From a checkpoint of a small contrastive image-text model: encoder layers 8.
Rows from block 5 of the image encoder of a small contrastive image-text model, named by matrix and row number. Rows with one number belong to one neuron. Each number is 128 + 24 x the weight over its row's rms, rounded and kept within 0 to 255. All counts start at 0. Numbers have three digits each. After the name is the row's rms in percent of the matrix's.
Before each neuron's rows are labels from the 100 images, of 14976, where the neuron reaches its highest value: "peak at" is the part of the image that holds the peak; "responds to" is what is common among them. Only what is clearly more common there than usual is listed. The data: photos with spoken descriptions (Open Images, Localized Narratives). In brackets: how many of the 100, against the usual share in percent.
# fc1: MLP up (encoder.blocks.5.mlp.fc1.weight, 960x160), inputs 0-79
# fc2: MLP down (encoder.blocks.5.mlp.fc2.weight, 160x960, transposed), outputs 0-79

peak at: top left (29 vs 9.8)
responds to: text has "trees" (69 vs 27); text has "vehicles" (39 vs 4.3); text has "cars" (36 vs 2.1); text has "grass" (35 vs 10)
fc1.372 084:098089136128131132145106094159134092126151174117121114119100100123102124134130139119145144146112139154171128108150121131133136112087124104139112130128112117153121104109081085132084127108136107143155107159110099115142106160160059116117139104
fc2.372 090:131145138150122098128130148105111119134159088142154118097147113140154106140143112110138126094123117156112156115111163161139111116140134131133074104148157094116203136108109153142153124155088116107150121102160169127142076109163094149137122096

peak at: top right (43 vs 9.8); top left (34 vs 9.8)
responds to: text has "black" (28 vs 9.7)
fc1.491 096:136137110119095085105140198157123152127159124161127090174124142141170154100146125104122123123105124137136145135134110141156113135133114180161127127118133141110100125067101140102091118138119105167163152088129164137092133142097070161125128123
fc2.491 095:147084146131165118160099102103119090119108080082111105143108156159124100120071115196111137163141086154143123155119108093088134118100125137156133087120096114108114136176119101163117119153089106102141090102158127138143128092174138154153147103

peak at: centre (37 vs 14.1)
responds to: text has "sky" (61 vs 24.6)
fc1.419 087:112146125142146130143090130111117112107150142123099167156110108145131131128101127107140139120140099152118125106120109151111109160163128133101060131139147131058153124115130107165140088133091121154097155129135090115098171093141114106119147095
fc2.419 089:075145127126157140111171141085124149180104141147143133127139127092120153142141158110112137108130126114145170152089109120156155097152117106141156122132148148172146126120162111097130143118119143107109117106148102154158118154121060165123140145

peak at: bottom left (32 vs 9.8); bottom right (27 vs 9.8)
responds to: text has "wall" (43 vs 19.7); text has "table" (37 vs 12.7)
fc1.136 092:090151125138154132138139140133148140110148161168156105141142146109133163112151150166127145093133113108153109139122144091123148095105125113100163139136137118146118146135074135133114107098132109146155149154121156121126158127148108137109108087
fc2.136 095:133112104110106149114138156119135137092092094107114116098113145139122085123080145127162137109138145087126143132141130131104091185157094148104092060124126140115147093131152122118116136109121123127110108160095105139156136110167133177101113114

peak at: top centre (42 vs 11.7); top right (28 vs 9.8)
responds to: text has "standing" (53 vs 22.8); text has "holding" (43 vs 16.3)
fc1.548 117:133114154110142171127137118111139167139133153072145129144156105112101129083104122138110149115157108122105061160169116125177125154149128131125067100142139141129119113120095116083121162192127098108138135099137184128149118130158133099099132105
fc2.548 124:105096158131125116113148084129131133113153198144113161053100182113148147098137094151105114091114141136098126134193156130098148086135135141149139175112155112124178128116154137128127101102093141153137142133124151153152090093117120123138113143

peak at: bottom right (35 vs 9.8); bottom left (26 vs 9.8)
responds to: text has "wall" (45 vs 19.7); text has "table" (31 vs 12.7)
fc1.716 081:109089129108092096153146149155124110128108090123169093108122147150151094101107155132103077120111110082139131123144128103119090119181132086132168184113127156074142107118122126130127114146087148129182116130097128170143113105104135132172109115
fc2.716 085:112158135125113126174106147138117105152185143138113127154087140126135139137152107110088125102119136120166096103142104129095122117113199121134102158155098139108131134119136177135155080114126082114093117117128134104149173154102127107148162080

peak at: top right (25 vs 9.8)
responds to: text has "lights" (41 vs 7.7); text has "playing" (25 vs 3.4)
fc1.402 089:134157126103101178162110126131141115130140137084114133131109137147133096105088174139168097168085104129153112119112139122088050102107127161113142138119105127144149124121117162164168193152087146143142105150121156134132102135116105125123117154
fc2.402 094:114105188109136129109119132155163144129105143121120141151113128110183152095164136129042126116107113102151105130112145112131104127123143126130139155181130130123151141131136119122091104107180130135109125087126118144115117093084126137142109129

peak at: top right (35 vs 9.8)
responds to: text has "color" (30 vs 13.1)
fc1.153 085:134093168122120131148159141100124188114152111149109122106122173119098148153103153193138131135150133097155139129158088142146154146067117087100082137096173106112114149122134125144156134111151109147149161119146146118128134114156128143132109163
fc2.153 081:129093113106160094076134119146157148165114119166185115092086105150158145122110083093142092142111159097114153156135179118142117133155127121107113138098160125140123140159107100136118142114153124129122151126064134118125143112098131097124076166

peak at: centre (64 vs 14.1)
responds to: text has "wearing" (41 vs 12.6)
fc1.107 087:121100155143125171117103122162119111135120137138117144154095115143102130150140139128122099165130095129145089170118171118156130115174141083104117093151118183101096124140100134163115138113162124129103163107140126113149116156091150116101137132
fc2.107 094:108133095114130151156130142106120144147107083150137157098138118137118109116105117132150135133144167144105144106171198112118187139104134139124149141156149109143132154146147149155119145093120149126106147133140105125148125136150130187101134107

peak at: top left (36 vs 9.8); top right (29 vs 9.8)
responds to: text has "standing" (49 vs 22.8); text has "holding" (35 vs 16.3)
fc1.137 122:139137150152082133131135134091152137113097192113115114128122123138151173131096119141123123148137107153121132103174159073112112155148120128169097132156111131142111133141111073122125095118141126153146134122105130158157140135188124097114079131
fc2.137 109:135119170108162119109122113105145150130155114115146139137154131127151127102077125144128139146128153143176149155123131122099157138121122168112098179120151162184120125144090125156164105124171150108096126111162092134101086108099127125154129127

peak at: bottom centre (67 vs 11.7)
responds to: text has "table" (53 vs 12.7); text has "sitting" (46 vs 14.5); text has "wall" (46 vs 19.7); text has "white" (29 vs 11.7)
fc1.337 093:129126164159139116177170137146143100106114131166136176136116115140182152076115118126133140092136148097139097094114089112150126129092142118126123121145115134143171112125127132122097119086097154135123129102097113095147163125102113135136119117
fc2.337 101:140079137149089119148165120126136184122108118119123122103135137101137130114100147084124096133116131103130120101153174115063112128130135141130133132153163092113152107131118083124187120114137119091134194128101133101119177110126144121153094147

peak at: top centre (72 vs 11.7)
responds to: text has "lights" (26 vs 7.7)
fc1.87 101:111094095131131135122120132083120163152101151143140152142142114153120155142114157116129144149143078154135131113156149137098101128108155138121107084100110090173147130124109154119100144132152087138105123163125159134126088174135121131151118095
fc2.87 105:154148117087199121175074104124110160088159118153139128141134147117146140074195135116110120104116138105126114141120144115141142156130150143146127135154087150119169116120127125103131154148114147128172153125122144137082149117110118094189099153

peak at: bottom right (30 vs 9.8)
responds to: text has "wall" (40 vs 19.7)
fc1.334 081:112123111141142132143116180147142134141134117172127117095102130123133137089149102106107121145130109039152090132108139121126111144129169112113140181133129162110092122102135129169137107149110111125132161126150109142143133120152137124172120135
fc2.334 091:075119092111134119107134138114142141104166145129135117071136146137086099123190118126107162119105135191160118137162136089090145164135142113146157119139125117176140118117115122094123141150127123138125114115120119126141140115095156123116107096

peak at: bottom left (34 vs 9.8); bottom centre (29 vs 11.7)
responds to: text has "lights" (26 vs 7.7)
fc1.542 088:105132169134179110165077157151113131106185145142142171147093190169144097147140163129129122140140152140075096126134125166150134130121131120130137124110126114145114067172172129124142135146079135159106152132113115120138149103131136150170122106
fc2.542 087:090126130108148114152172114115120111167079123132159100138122131128118139131165137137130148171100094120151106158147155122144111110141144119164121158107142164230123084094138124070125122128153156120151105137141120121161108154141143126104117129

peak at: top left (40 vs 9.8); top centre (39 vs 11.7)
responds to: text has "wall" (60 vs 19.7); text has "sitting" (56 vs 14.5); text has "people" (48 vs 21.6); text has "table" (45 vs 12.7)
fc1.284 114:122128126164157089152148085102187117102172138121154144148129102144097099137095162116166087134109153160117127158158117106160102129130129142076160137143104152106112120130129119166154091118131133135115153152060143141114150159149102117152119123
fc2.284 106:102147114147133115125149118107145098113138106134131155148103099123086177161076145110112106136136136132100094147098119118097091126148101120136133113122090156115136090131145134165173144111108104120126093106144102095120130111140182112166118137

peak at: bottom left (41 vs 9.8)
responds to: text has "trees" (68 vs 27); text has "grass" (57 vs 10); text has "ground" (50 vs 7.5)
fc1.449 078:115087098120153106093104173134150098127147127111119152104114121149136130123123134116109139125104138138120133161153142127093085164133110145122104074139085167130148109154101093142185184149144124123143162131096098126147073097147145094117135094
fc2.449 086:130122142160133143118129112115116121103096129120132110139163144132108113142117159108124139109118119064111150123159163114135159102136136091139104153097134120117150090140103113158112137156137090129135152139118121177148172107134180117141139167

peak at: bottom left (29 vs 9.8)
responds to: text has "food" (37 vs 3); text has "plate" (28 vs 2)
fc1.602 114:104125123168169161168138164119123147141140146180127110149154112145153115142101115148133121135102125091147127116083102148101106144151137102148104139115107135079122141147183123140115191124136143118115147143091104088133128137110117156138130143
fc2.602 111:160106104099119090105118161108135052174129079123147126144134127115124161093134108125105131090162138141097097168158117145150106081086105154118143151156138127098183170148114136116093103142103138130126082103137141109133190146120161131141094124

peak at: centre (39 vs 14.1); top centre (37 vs 11.7)
responds to: text has "sitting" (36 vs 14.5); text has "wearing" (34 vs 12.6); text has "woman" (25 vs 9.8)
fc1.306 095:144099140189101176116152108117111152147115112143142114154103113135100122150140121115165063130082120078122142116099150117118149068130118131129099128134115143124100129148072118152143139124122148085124160154128123094124162100101128134129101165
fc2.306 094:121159121165119139110133108115148141138089117137104109134113110072153080104163122125112145096130138120130135163143145134147110123076124103130132128160102135143130121156153176112146126141158146132156107108161105123145131165091187134132158114

peak at: middle right (28 vs 11.7); middle left (28 vs 11.7)
responds to: text has "people" (56 vs 21.6); text has "standing" (49 vs 22.8); text has "wall" (44 vs 19.7); text has "sitting" (43 vs 14.5)
fc1.539 099:136144143113122143097114106125131134154125109150129127133116128132136094128104117117191167120096146147143112151094125112160153108145136155115193135117057129103105142118144117141118118107099111147150113086132147159135104138152140125096105097
fc2.539 103:143159125125122132129085104098123171110099162110114121124109083113112120152121154104113157141161121091093195110159128115089139097114076123141103115147127122130127133150147127109161125166130145168103151090098116135137116140111141136149092112

peak at: top right (39 vs 9.8); top left (32 vs 9.8)
responds to: text has "trees" (69 vs 27)
fc1.471 124:089144133092144134144068157101168137163113124122124101139135128114137130149116118119118111123137132109154100109141116193139113135114137123126160111112075114116078191094140161157100128096130109111094168126122168153089132131165147128127164097
fc2.471 127:111093146123116109165136119101130115138122119122090141126130107136122140098154159150097157076095161123096152152150130092139116096120130125126074144087153110169108136111117138099141083140112138158094120106122140101104166171070160158110124153

peak at: bottom right (36 vs 9.8)
responds to: text has "flowers" (29 vs 3.3)
fc1.693 075:132069107130138114103155130099138109102112146136091150120113099138112133147100129107127097131143167145187083129085163112152077142153131136164148135108141151137100151089106116130122120117104131126126123128129100160138185127143072114115116120
fc2.693 081:149191112129143134133096140128154113098146099144119123126141149161123061127110132161090122116114108131133128102146108159088092089135154131102105133175147135141132137162161170112121119129146138132133125155137137135127114127147121114149115112

peak at: bottom right (28 vs 9.8)
responds to: text has "color" (41 vs 13.1); text has "flowers" (33 vs 3.3); text has "flower" (28 vs 2.3); text has "green" (27 vs 3.8)
fc1.120 072:140103120138122128133158161102095129157150124137140090116090148144114150147093109137113116132137115123135095114139123081131162106161128089148133114120150140117183087111128117120155141102127100129156188147108112154159149089162115185150113155
fc2.120 079:105099143146106115143164170079097086132127151155190142079142151129119165121150137134139138138118125071132160111122111117186173113107119093115133136111121140129144165184090163138106132103157103159101131118089135104127122145167153119147127149

peak at: bottom centre (31 vs 11.7); bottom right (26 vs 9.8)
responds to: text has "trees" (62 vs 27); text has "sky" (54 vs 24.6); text has "grass" (28 vs 10)
fc1.641 119:134094120189134148167147157092150122113118107114160140123129169154124125108091118183166157109118153087113141108115145119153136077161122143107148076130127125100148098123137110111097130095147121113126130140099120126124160114150137144092131143
fc2.641 118:120132151129111076138079169111127134134184130154091140092168156169142142085139115085071144125094138130123116109107123130123156160158136142113120131131131174093128149145126136134147115112125121150108131108132131111134136150107168144137100124

peak at: bottom left (31 vs 9.8)
responds to: text has "grass" (54 vs 10)
fc1.118 087:112089109131087108086124120116114155132093103133124121128139112160062105107126162081121145135118145099162084128150140139144144133079124109138113110135115090091146154121154143098159159113159105113148109143150111139114143144102134129103121104
fc2.118 090:108143126085113113140135159154092089099116138132147170106112067165107173125145150102152114150127151113124116142128108096134123154122136186116132127131111086103129083155147111121165160126133114129148143141110115122133102120118122067105146092

peak at: bottom right (26 vs 9.8)
responds to: text has "table" (39 vs 12.7)
fc1.615 102:120142147074096126152129131139119124091189092096133137136127094143150139089126125130090078115134111090118110135180147095129132113203163131113133121091153128158140141115102130117140107134131133129147092104105090138125104121143117068147077116
fc2.615 105:127103105127135105162112137138100179096125158125106163089107160108124148175128154146134136198130194107130145123093125131150127081099152119132096143129135080134114150174120136115130107167150139103090152138133162119119145137086128157124115121

peak at: top right (33 vs 9.8); top left (26 vs 9.8)
responds to: text has "man" (31 vs 12.2); text has "wearing" (30 vs 12.6)
fc1.490 132:143125121143120150144118136124128123126176154113121136090173124131112138136155148149158104114125125100105140103109109165118129142104118078099147167107087162122102165153128127098148101134133144111151151132159131169152079133168129136158102153
fc2.490 127:118090107090133118159100156091100137152085104111126135133094122107109119154128120116129140081152118099148118135113155111133115095151117128161147138130147134145103138135146126147120156119093098150131153151093140111131117168142157117138140102

peak at: middle right (31 vs 11.7); middle left (31 vs 11.7)
responds to: text has "people" (74 vs 21.6); text has "trees" (58 vs 27); text has "standing" (57 vs 22.8); text has "them" (31 vs 6.1)
fc1.206 093:122119113146149117093131131153137119141167120142144118162108090141154134124114124136117145108086162159148082088170118110118165141102107153128126131125118129135084119096141140101129151117122132126147094126162112103105085115118131133102089179
fc2.206 103:143123124130117149087129141122113060139074144117120121134114133121134154140132145124156120136154109158152150145120127142107122130095130169117142144098111134161141144136150142130135133106125140108155130112135146155148110158189149154086138101

peak at: middle right (38 vs 11.7)
responds to: text has "trees" (77 vs 27); text has "road" (58 vs 7.9); text has "buildings" (37 vs 10.9); text has "poles" (27 vs 6.1)
fc1.25 101:140129107125146124104108089110136105128170089110150132091103082184107150122116110118130149157108169078134149157177119142112137129122113081110149070146070096117146154110125135136183150159121084124087120138144105153140114159140167129145136122
fc2.25 108:101122118117126137113130087200159126118109194130109150107139141115175141145123163120064139113119092159094146114079194153166128135121138097149129145161167146137122099117073135158125131153153160157115124114112121133140138080112137174152135087

peak at: middle right (28 vs 11.7)
responds to: text has "standing" (67 vs 22.8); text has "people" (49 vs 21.6); text has "holding" (38 vs 16.3); text has "wearing" (32 vs 12.6)
fc1.63 069:094113137156150153105088143121127109150144136166160089108147158118160105141136156113117185125157129102148119160148123125180148093167105145104119129115170154105182086102129130094116150154158133132115162127136158115119120100107134160117128133
fc2.63 080:118140155129124124089166137105130143120112144135133146117144135114099139080141165207132108127129126130091140082092126114069143147113108095162106135113089107136090112158149140164118107121079115122139126114125159147145099159158131128130104149

peak at: top right (25 vs 9.8); top left (25 vs 9.8)
responds to: text has "wall" (54 vs 19.7); text has "persons" (25 vs 9.1)
fc1.582 095:125120166107141202119151107106174101122108118106118151120140125137166131178142170104146150133105143108139112107115118129145114166122138122090153075122130145114121139119129128070114150112137138143159077138148109128135133174126151109097145164
fc2.582 089:169122132132129098130153145122191125136103135117107141116174148099107124136137109131144100112105157143113084109107121098159190159142093103112113112159173135145152100113159125144164114106133131141092134130107144120109127083113164100087144128

peak at: bottom right (34 vs 9.8); bottom left (33 vs 9.8)
responds to: text has "standing" (46 vs 22.8)
fc1.237 098:124149143156093161196109139145130113150123144185100156129134151158144113102164130114138151139148122125127096146157139116109091116155125109117161148153122117107099112140168139099165129111100120109169143103111113136140106112114115096128145130
fc2.237 096:137079138115167112114160145149136142116119094119127116128148171103093127125135122121115093146130076101141113133108129121129122092169139195146107121102139102103124147122137138147133169140160182166136147131136136110115120140109112162111104131

peak at: centre (40 vs 14.1)
responds to: text has "sitting" (48 vs 14.5); text has "people" (48 vs 21.6); text has "wall" (42 vs 19.7); text has "table" (39 vs 12.7)
fc1.498 096:103081141129129126128130073142163113159130106181151144136140097158152145126115109116078177157130115139150157134148118145109182114127113103107151128115121081144141138157148132101122153132136112110156170123136095056120147120130130166106126107
fc2.498 081:137101134149153089129151101129131130122131153127103159148130078116113139096137156141112120097158130137128095120123109138147148176155125147128156086176103130128127120114084148165074117124135135106092134147145107125097158137120129136129112124

peak at: centre (32 vs 14.1); bottom centre (30 vs 11.7)
responds to: text has "flowers" (42 vs 3.3); text has "plants" (26 vs 10)
fc1.106 075:131113100097134117127164146158117088117158158141137155142116115142138125138112128113102130121087103131162122181088123147086087124143154113151091136126130088152123119087105122116142138106124093136128153163119158121150087084122123116121132163
fc2.106 082:155126076129140143123113108100119157144109163131130144147101134116152165148112083142175077109141128161112156150147125122148136127145145114152163154098121085110077171126173095105104124145136152131113097121162145093187085111175154093135125111

peak at: bottom left (42 vs 9.8); bottom right (36 vs 9.8)
responds to: text has "trees" (65 vs 27); text has "sky" (54 vs 24.6); text has "road" (51 vs 7.9); text has "buildings" (40 vs 10.9)
fc1.594 104:101089115134150112117123167116125095127144123141193177122100153075154163079118152115139132144098124096126123132117123106126136136111152165117072133178081143135131110123114158130110110102123106123103109086090080153120179110175160122114120141
fc2.594 112:113088139109151144175151118144087123158131128132151105148084114178094100134167115132126112157146110118161154116150114127113140120098107122133146115121146132132151084144161180086142077098149125149130101097148139133184112130113139131152102135

peak at: top left (29 vs 9.8)
responds to: text has "table" (33 vs 12.7)
fc1.543 086:150120117137147087115089104127124091100118131132129111085134151131170137129134135141170145082110096118133124117119153136129148079162094115147128128175121156112087156158099111129094139151151161109166113169083148098129199147160095111123122118
fc2.543 079:097126158104121108098116141132123128146128121172120128164135109139134125119142135152096140109171133117097163113107139092139103136116088165097074087095121121080182101141105168070138118116150177116126161084114116149112149122105099136087128161

peak at: middle right (29 vs 11.7)
responds to: text has "man" (30 vs 12.2); text has "woman" (27 vs 9.8)
fc1.0 124:077129128108091162117120103123062149144103089157104158143101113133144130148123136122128152175131157142180146117108137137147126107108106122136159159163140097120053135133126107114151085114107153093136137115194100151108131139092108154110110131
fc2.0 115:151119174138154144169108193138117145114126114117124187121121116171151095134117123121132099123153171119132131092105115132141113100140149105176126115154142120128140154128122150126106133116141163154145076149104107142132136108203116110130132122

peak at: top right (38 vs 9.8); top left (34 vs 9.8)
responds to: text has "trees" (64 vs 27); text has "cars" (35 vs 2.1); text has "vehicles" (35 vs 4.3); text has "grass" (33 vs 10)
fc1.97 109:145058097118157118113123110128129090132143154137122102144098136148106129148132144130134134138094148158158093101126163116066098127139118098092148115120145123142152137148121123103084139089130101119133099139109165129130093140182089134094137110
fc2.97 117:112139145140133125161118085124145077142142135115112119116155123127115105153138121146086108132147143158162151115134166133174146077131139142088123115138151098094130153108134143109180093149162148140137125104091132159155132130138118104156113132

peak at: top right (33 vs 9.8); top centre (31 vs 11.7)
responds to: text has "wall" (43 vs 19.7)
fc1.640 100:140126120116121157118148133135094112136093126111122120108128072157174117135123084142148121117112149116160146128169163108144120121132129080107160215162146114084118104125143141092152110132125117119149128148128118130142137098140140139192163121
fc2.640 107:119108142130137095129064112162131111131140169109113134139112143102125134142123087128153098117089133143105128101107096086128125084137123138151123124130130165111188127134107127124117117113083101079104148101101108135120175181160109119121086123

peak at: middle right (29 vs 11.7)
responds to: text has "people" (62 vs 21.6); text has "sitting" (44 vs 14.5); text has "table" (30 vs 12.7)
fc1.204 083:147134120101158117166192063168131144112113169152127120123145109126124105164125129140096107113131136127165100098135195128129117136121108178104172095123133114093146146169131145120080091144151124116139139119172083155152120149127078157100104161
fc2.204 086:105083112181148129127084141108153119146122079133127134116116146137096153111107130114133121136147148140098126087139106170138098186138116154134127132121133152145123107146085159102170135121072151154096101146120156129124135101101166134112137145

peak at: centre (38 vs 14.1)
responds to: text has "lights" (25 vs 7.7)
fc1.342 085:130146158107133104130073118109126124103157157118141125143118111122118129121159148186123121131159098124110125176143151145120112161172127122155122146093119182137097168097129144159141074129143099132170138110122138150090139119125091140117171104
fc2.342 096:119127084109135165145141090156117132130154114137161096118115092146144117138120147122148171144150179121119103167182113139103153122149154163123161132123124131136126076131103098105107139132159183080076154158130157136138101113108168157153113131

peak at: bottom left (35 vs 9.8)
responds to: text has "table" (31 vs 12.7)
fc1.7 101:089157170149159119132133157135124165188157155141159126139111141126149131124129126114107134118135127142134074101181113106117117088099131148136114102132122143108118117160180122113130133153150145127144133103155088159129112142150141062141123122
fc2.7 099:120142064111129138155105118103070103138160125147164147141143146126112113101099131156158123146124113143112120114072118149091133137125147139093110134093173102110125110136179124067078148090149100126140097137074162160158125124169092150138089155

peak at: top right (28 vs 9.8)
responds to: text has "color" (40 vs 13.1); text has "flowers" (37 vs 3.3); text has "green" (30 vs 3.8); text has "blurred" (26 vs 1.9)
fc1.344 092:166106094134187116140104163100129150108123106166156124101105090117125119110111114144144129103118167090159126109127120105181114108130099142106132127115115101145142166152127130148154094162158096168123131150146150141168081090086092144134136116
fc2.344 093:110101159123123081147138106151113099085172126174090137089125121119126095169168110084139142120117149156112130113103140131136128110121137094108121122114183117140142150131106155113169128099116114148141147147156129143110136094090098172124127127

peak at: top right (30 vs 9.8)
responds to: text has "trees" (79 vs 27); text has "sky" (58 vs 24.6); text has "grass" (49 vs 10); text has "vehicles" (39 vs 4.3)
fc1.83 121:126074112139125150128120125136164100102147164130154102100183141134114116111101135105097109128107134144140118135157102134133149089123130138130137100088154137153118093102072118133111129125120104093154104124121128092169172117145135135104149130
fc2.83 137:106115130164077120139111093166154085175155110122123108129167131144126109121075148119115136133101150128122097118158166162101125121099127123127126094109153101164102121173165116101118086126152108153146133138144096150154123147169161155107146126

peak at: bottom left (27 vs 9.8)
responds to: text has "black" (47 vs 9.7); text has "white" (47 vs 11.7)
fc1.409 103:098124115127163122121139133121140072099147115101125121142151078170107115165151133152107126078120070097160077149134152115116105136139099130092129112071121137117097104117111164135103110102097126063143119184152148145130124104121173133128130187
fc2.409 104:122156127129115140101134131106136144136091101116138101119117099143106133167128133149131106116158136117129129115140129175123112153087130111128095140152128133101154105139137098149104099104089138119114087128125108179146124094109110134147167155

peak at: top left (46 vs 9.8)
responds to: text has "wall" (54 vs 19.7); text has "table" (40 vs 12.7); text has "man" (35 vs 12.2); text has "sitting" (34 vs 14.5)
fc1.448 113:153099114152142099151117108132093169097119127125131121095172131134121116183136159126166144153144147148133107126157109143141071116129146085082121134117113147097136153154141123156102109094128155142142168149115171141094115155124142121141123117
fc2.448 119:109116128083109147172146102089153152127102134126165126170138113131099123113122094140148110133091127115126148158097092162099129146130131108163123161135117123137094084136111155082144139114137147118149104161143151117139121138160175134091151146

peak at: centre (44 vs 14.1)
responds to: text has "table" (34 vs 12.7); text has "food" (26 vs 3)
fc1.212 114:088095167122141109122154120155137136119122113136157155147144156124147177148112137097084158087122101093165168106099098147107142186135133089122145159148168116145147162104141115154111132113137159113141139145129135126082066148117166132125111106
fc2.212 114:173164091150137102185138100139110110125128131154184177155147125120106136126092105125099110122124143119136106171124115119097084130168165089172152119115136099128120121091149107095167104143124100121146168147132122102162160137150152129157119121

peak at: top right (40 vs 9.8); top left (32 vs 9.8)
responds to: text has "sky" (93 vs 24.6); text has "trees" (71 vs 27); text has "clouds" (41 vs 4.5); text has "grass" (27 vs 10)
fc1.414 105:126105107107110091092127138097131161151179095133114159087176160114161170121125110142161128113091083124136122121129127163084059139164103147118096164140130116118134170120145144181128121123134148133097107096133150122119120124110095110181099143
fc2.414 098:155122135099119129129155149091158183150123092124159101148132150137135129105163118133133116107146123126171151131131141158111112172131138141115174098163108111155078145133128132142140116109060167155190137130152134138156140144158164110138121118

peak at: bottom right (49 vs 9.8); bottom left (39 vs 9.8)
responds to: text has "road" (36 vs 7.9); text has "building" (30 vs 8.4)
fc1.225 088:117100110067168132123096106182151137164146106148165129097114118118141115130135147141087123176157133105120118124107114122125162118117135158083123082115102144097112128131160104108125118160153136126173136100144090137094127126161116145111163131
fc2.225 095:101130081107124155129103105130108142056144119107139142063104148145123132167127079135119116108140155156107164167149148143098129130125124127145116144107134088130173110131115106105093111087128115131131091108124126126154135131087136084126092142

peak at: top centre (72 vs 11.7)
responds to: text has "table" (45 vs 12.7); text has "sitting" (35 vs 14.5); text has "front" (28 vs 10.9)
fc1.724 093:110143090117133139107148176108110113118104147144139129164127068156153116130152149110190141104119131118138147105140114142149139132114125102112150171163122147126091087170129123165123105167140100123157140167101131102127153113106166105151108106
fc2.724 098:138087119106121071125123100128068120160131135139120112130149161102130094122132078115153137162138100146119139126152143109108124112124145123102139143127158134115156140154136101136118137068139145109160123149082145098120112129144127143098084119

peak at: bottom right (37 vs 9.8); bottom centre (36 vs 11.7)
responds to: text has "trees" (55 vs 27); text has "buildings" (27 vs 10.9)
fc1.614 125:151081136166087094147135155138140159107154140173128129130102122142119142152102106095111123169138118097113155131090157073135128135079182173135101093130136157132132111122131110132132178139110117098120144130113097124135174107166147102105109154
fc2.614 123:132129115105126158149126138148096082161144124120123123137092072088125121114149131140177150125140152088184136109135114146103124109158145159130108093153135113145099151130179117130095110143116152109150121119134149082128145142167113118118157147

peak at: bottom right (33 vs 9.8); bottom left (31 vs 9.8)
responds to: text has "trees" (54 vs 27); text has "grass" (44 vs 10)
fc1.407 089:108091081120098139145110140111136131118104157086108096090117156164138111118126165100120153142094143151155102153108134146088143099123133089142140129133094157131150166127154123109163131126175116152134066116160120155132105125191125120118080124
fc2.407 095:112116071132120148086113129097161110109109110124146155113145092138127152100145091137145133105098105119131182129113116114135075170133118157135130112126095104128148092116153135147150147104108131105176154167105100079160090148099105138129093144

peak at: centre (39 vs 14.1); top centre (36 vs 11.7)
responds to: text has "wearing" (36 vs 12.6); text has "man" (30 vs 12.2); text has "woman" (28 vs 9.8)
fc1.502 090:120164126097147134131169147122178111129149148116158121117136087137129104134139183145148092151137119135136108080104121163119154118131120106113150115092143163145131148123143118127095128114163111135127122097157132111134083120075129114125069132
fc2.502 087:143099068134132138084161098103116089088156116178134134131135107092124111099135110115102179126129108108155101094131139081124107101090099081101152125169143151123104131139111146147137154139149121092143158144165175151136147122089146120129098153

peak at: middle right (31 vs 11.7)
responds to: text has "sky" (51 vs 24.6); text has "buildings" (31 vs 10.9)
fc1.643 113:138113122095083137129166131134126128149125139121127132104122103112148128106120159170157096142138140119125158144115134139126145079120111120127142131084131156145113101104141126149147119113117079109125148142127115120100102126069155108139123143
fc2.643 107:148131145155143133148101103109102090105130159140102188118068143145149072151146155145162157158147093147117115104137116138199114139153108084127120136136147087136143141130080091124103134087116151149130145122112165096148168108122142117137145145

peak at: bottom left (36 vs 9.8); bottom right (34 vs 9.8)
responds to: text has "trees" (57 vs 27); text has "grass" (51 vs 10)
fc1.694 084:132098089130115114101107160120140123132161121125125125094165091154115109148125123149091111135098157109103107152147119093123174105112108121128141116101122138110098110142119078136079126149124153080149117167130085111106137135117127098157096110
fc2.694 084:102134110128077152096117135177098139077148120174119144105107124125119110114144136126116083110126163132179076132088090155135097128132138109150127139145092142133123120105125104148094124144101144098143162131106124097131155147105135159110148129

peak at: middle right (36 vs 11.7); middle left (31 vs 11.7)
responds to: text has "trees" (85 vs 27); text has "sky" (78 vs 24.6); text has "grass" (29 vs 10); text has "plants" (28 vs 10)
fc1.446 109:074117137156096123105143109093132131120141211112119121079131167128131124112144143155135107165127059129114099134092111128089171114120166100137114160091131144088125133122113078158140040106083127176117104099112126111129133113159107140114137110
fc2.446 105:142119114160109143165146154102133107166138112160137124124142118107121170132107141126103121108179106143131131128127128137151089138156147119097176141132168126092088152144098143132126161147118127181144142136143159061121113122128112148135133111

peak at: bottom left (46 vs 9.8); bottom centre (31 vs 11.7)
responds to: text has "sky" (88 vs 24.6); text has "trees" (65 vs 27); text has "road" (25 vs 7.9); text has "grass" (25 vs 10)
fc1.710 083:135085121111137062128125127141099144162136125095091147142109132139166109170115160157118100136114121126148113139147160072091121109100135155163107122161119150146121116115076113144135111142109078110126110109109115138104132148114123112111124142
fc2.710 083:137120145186131138148113101161148089136138112178099148159106156129137120123100116142109119146138144114158130138110120113159112096130166103117159140162141164144131082113188120144072144139128137126132099115088141133154085093117146132139130147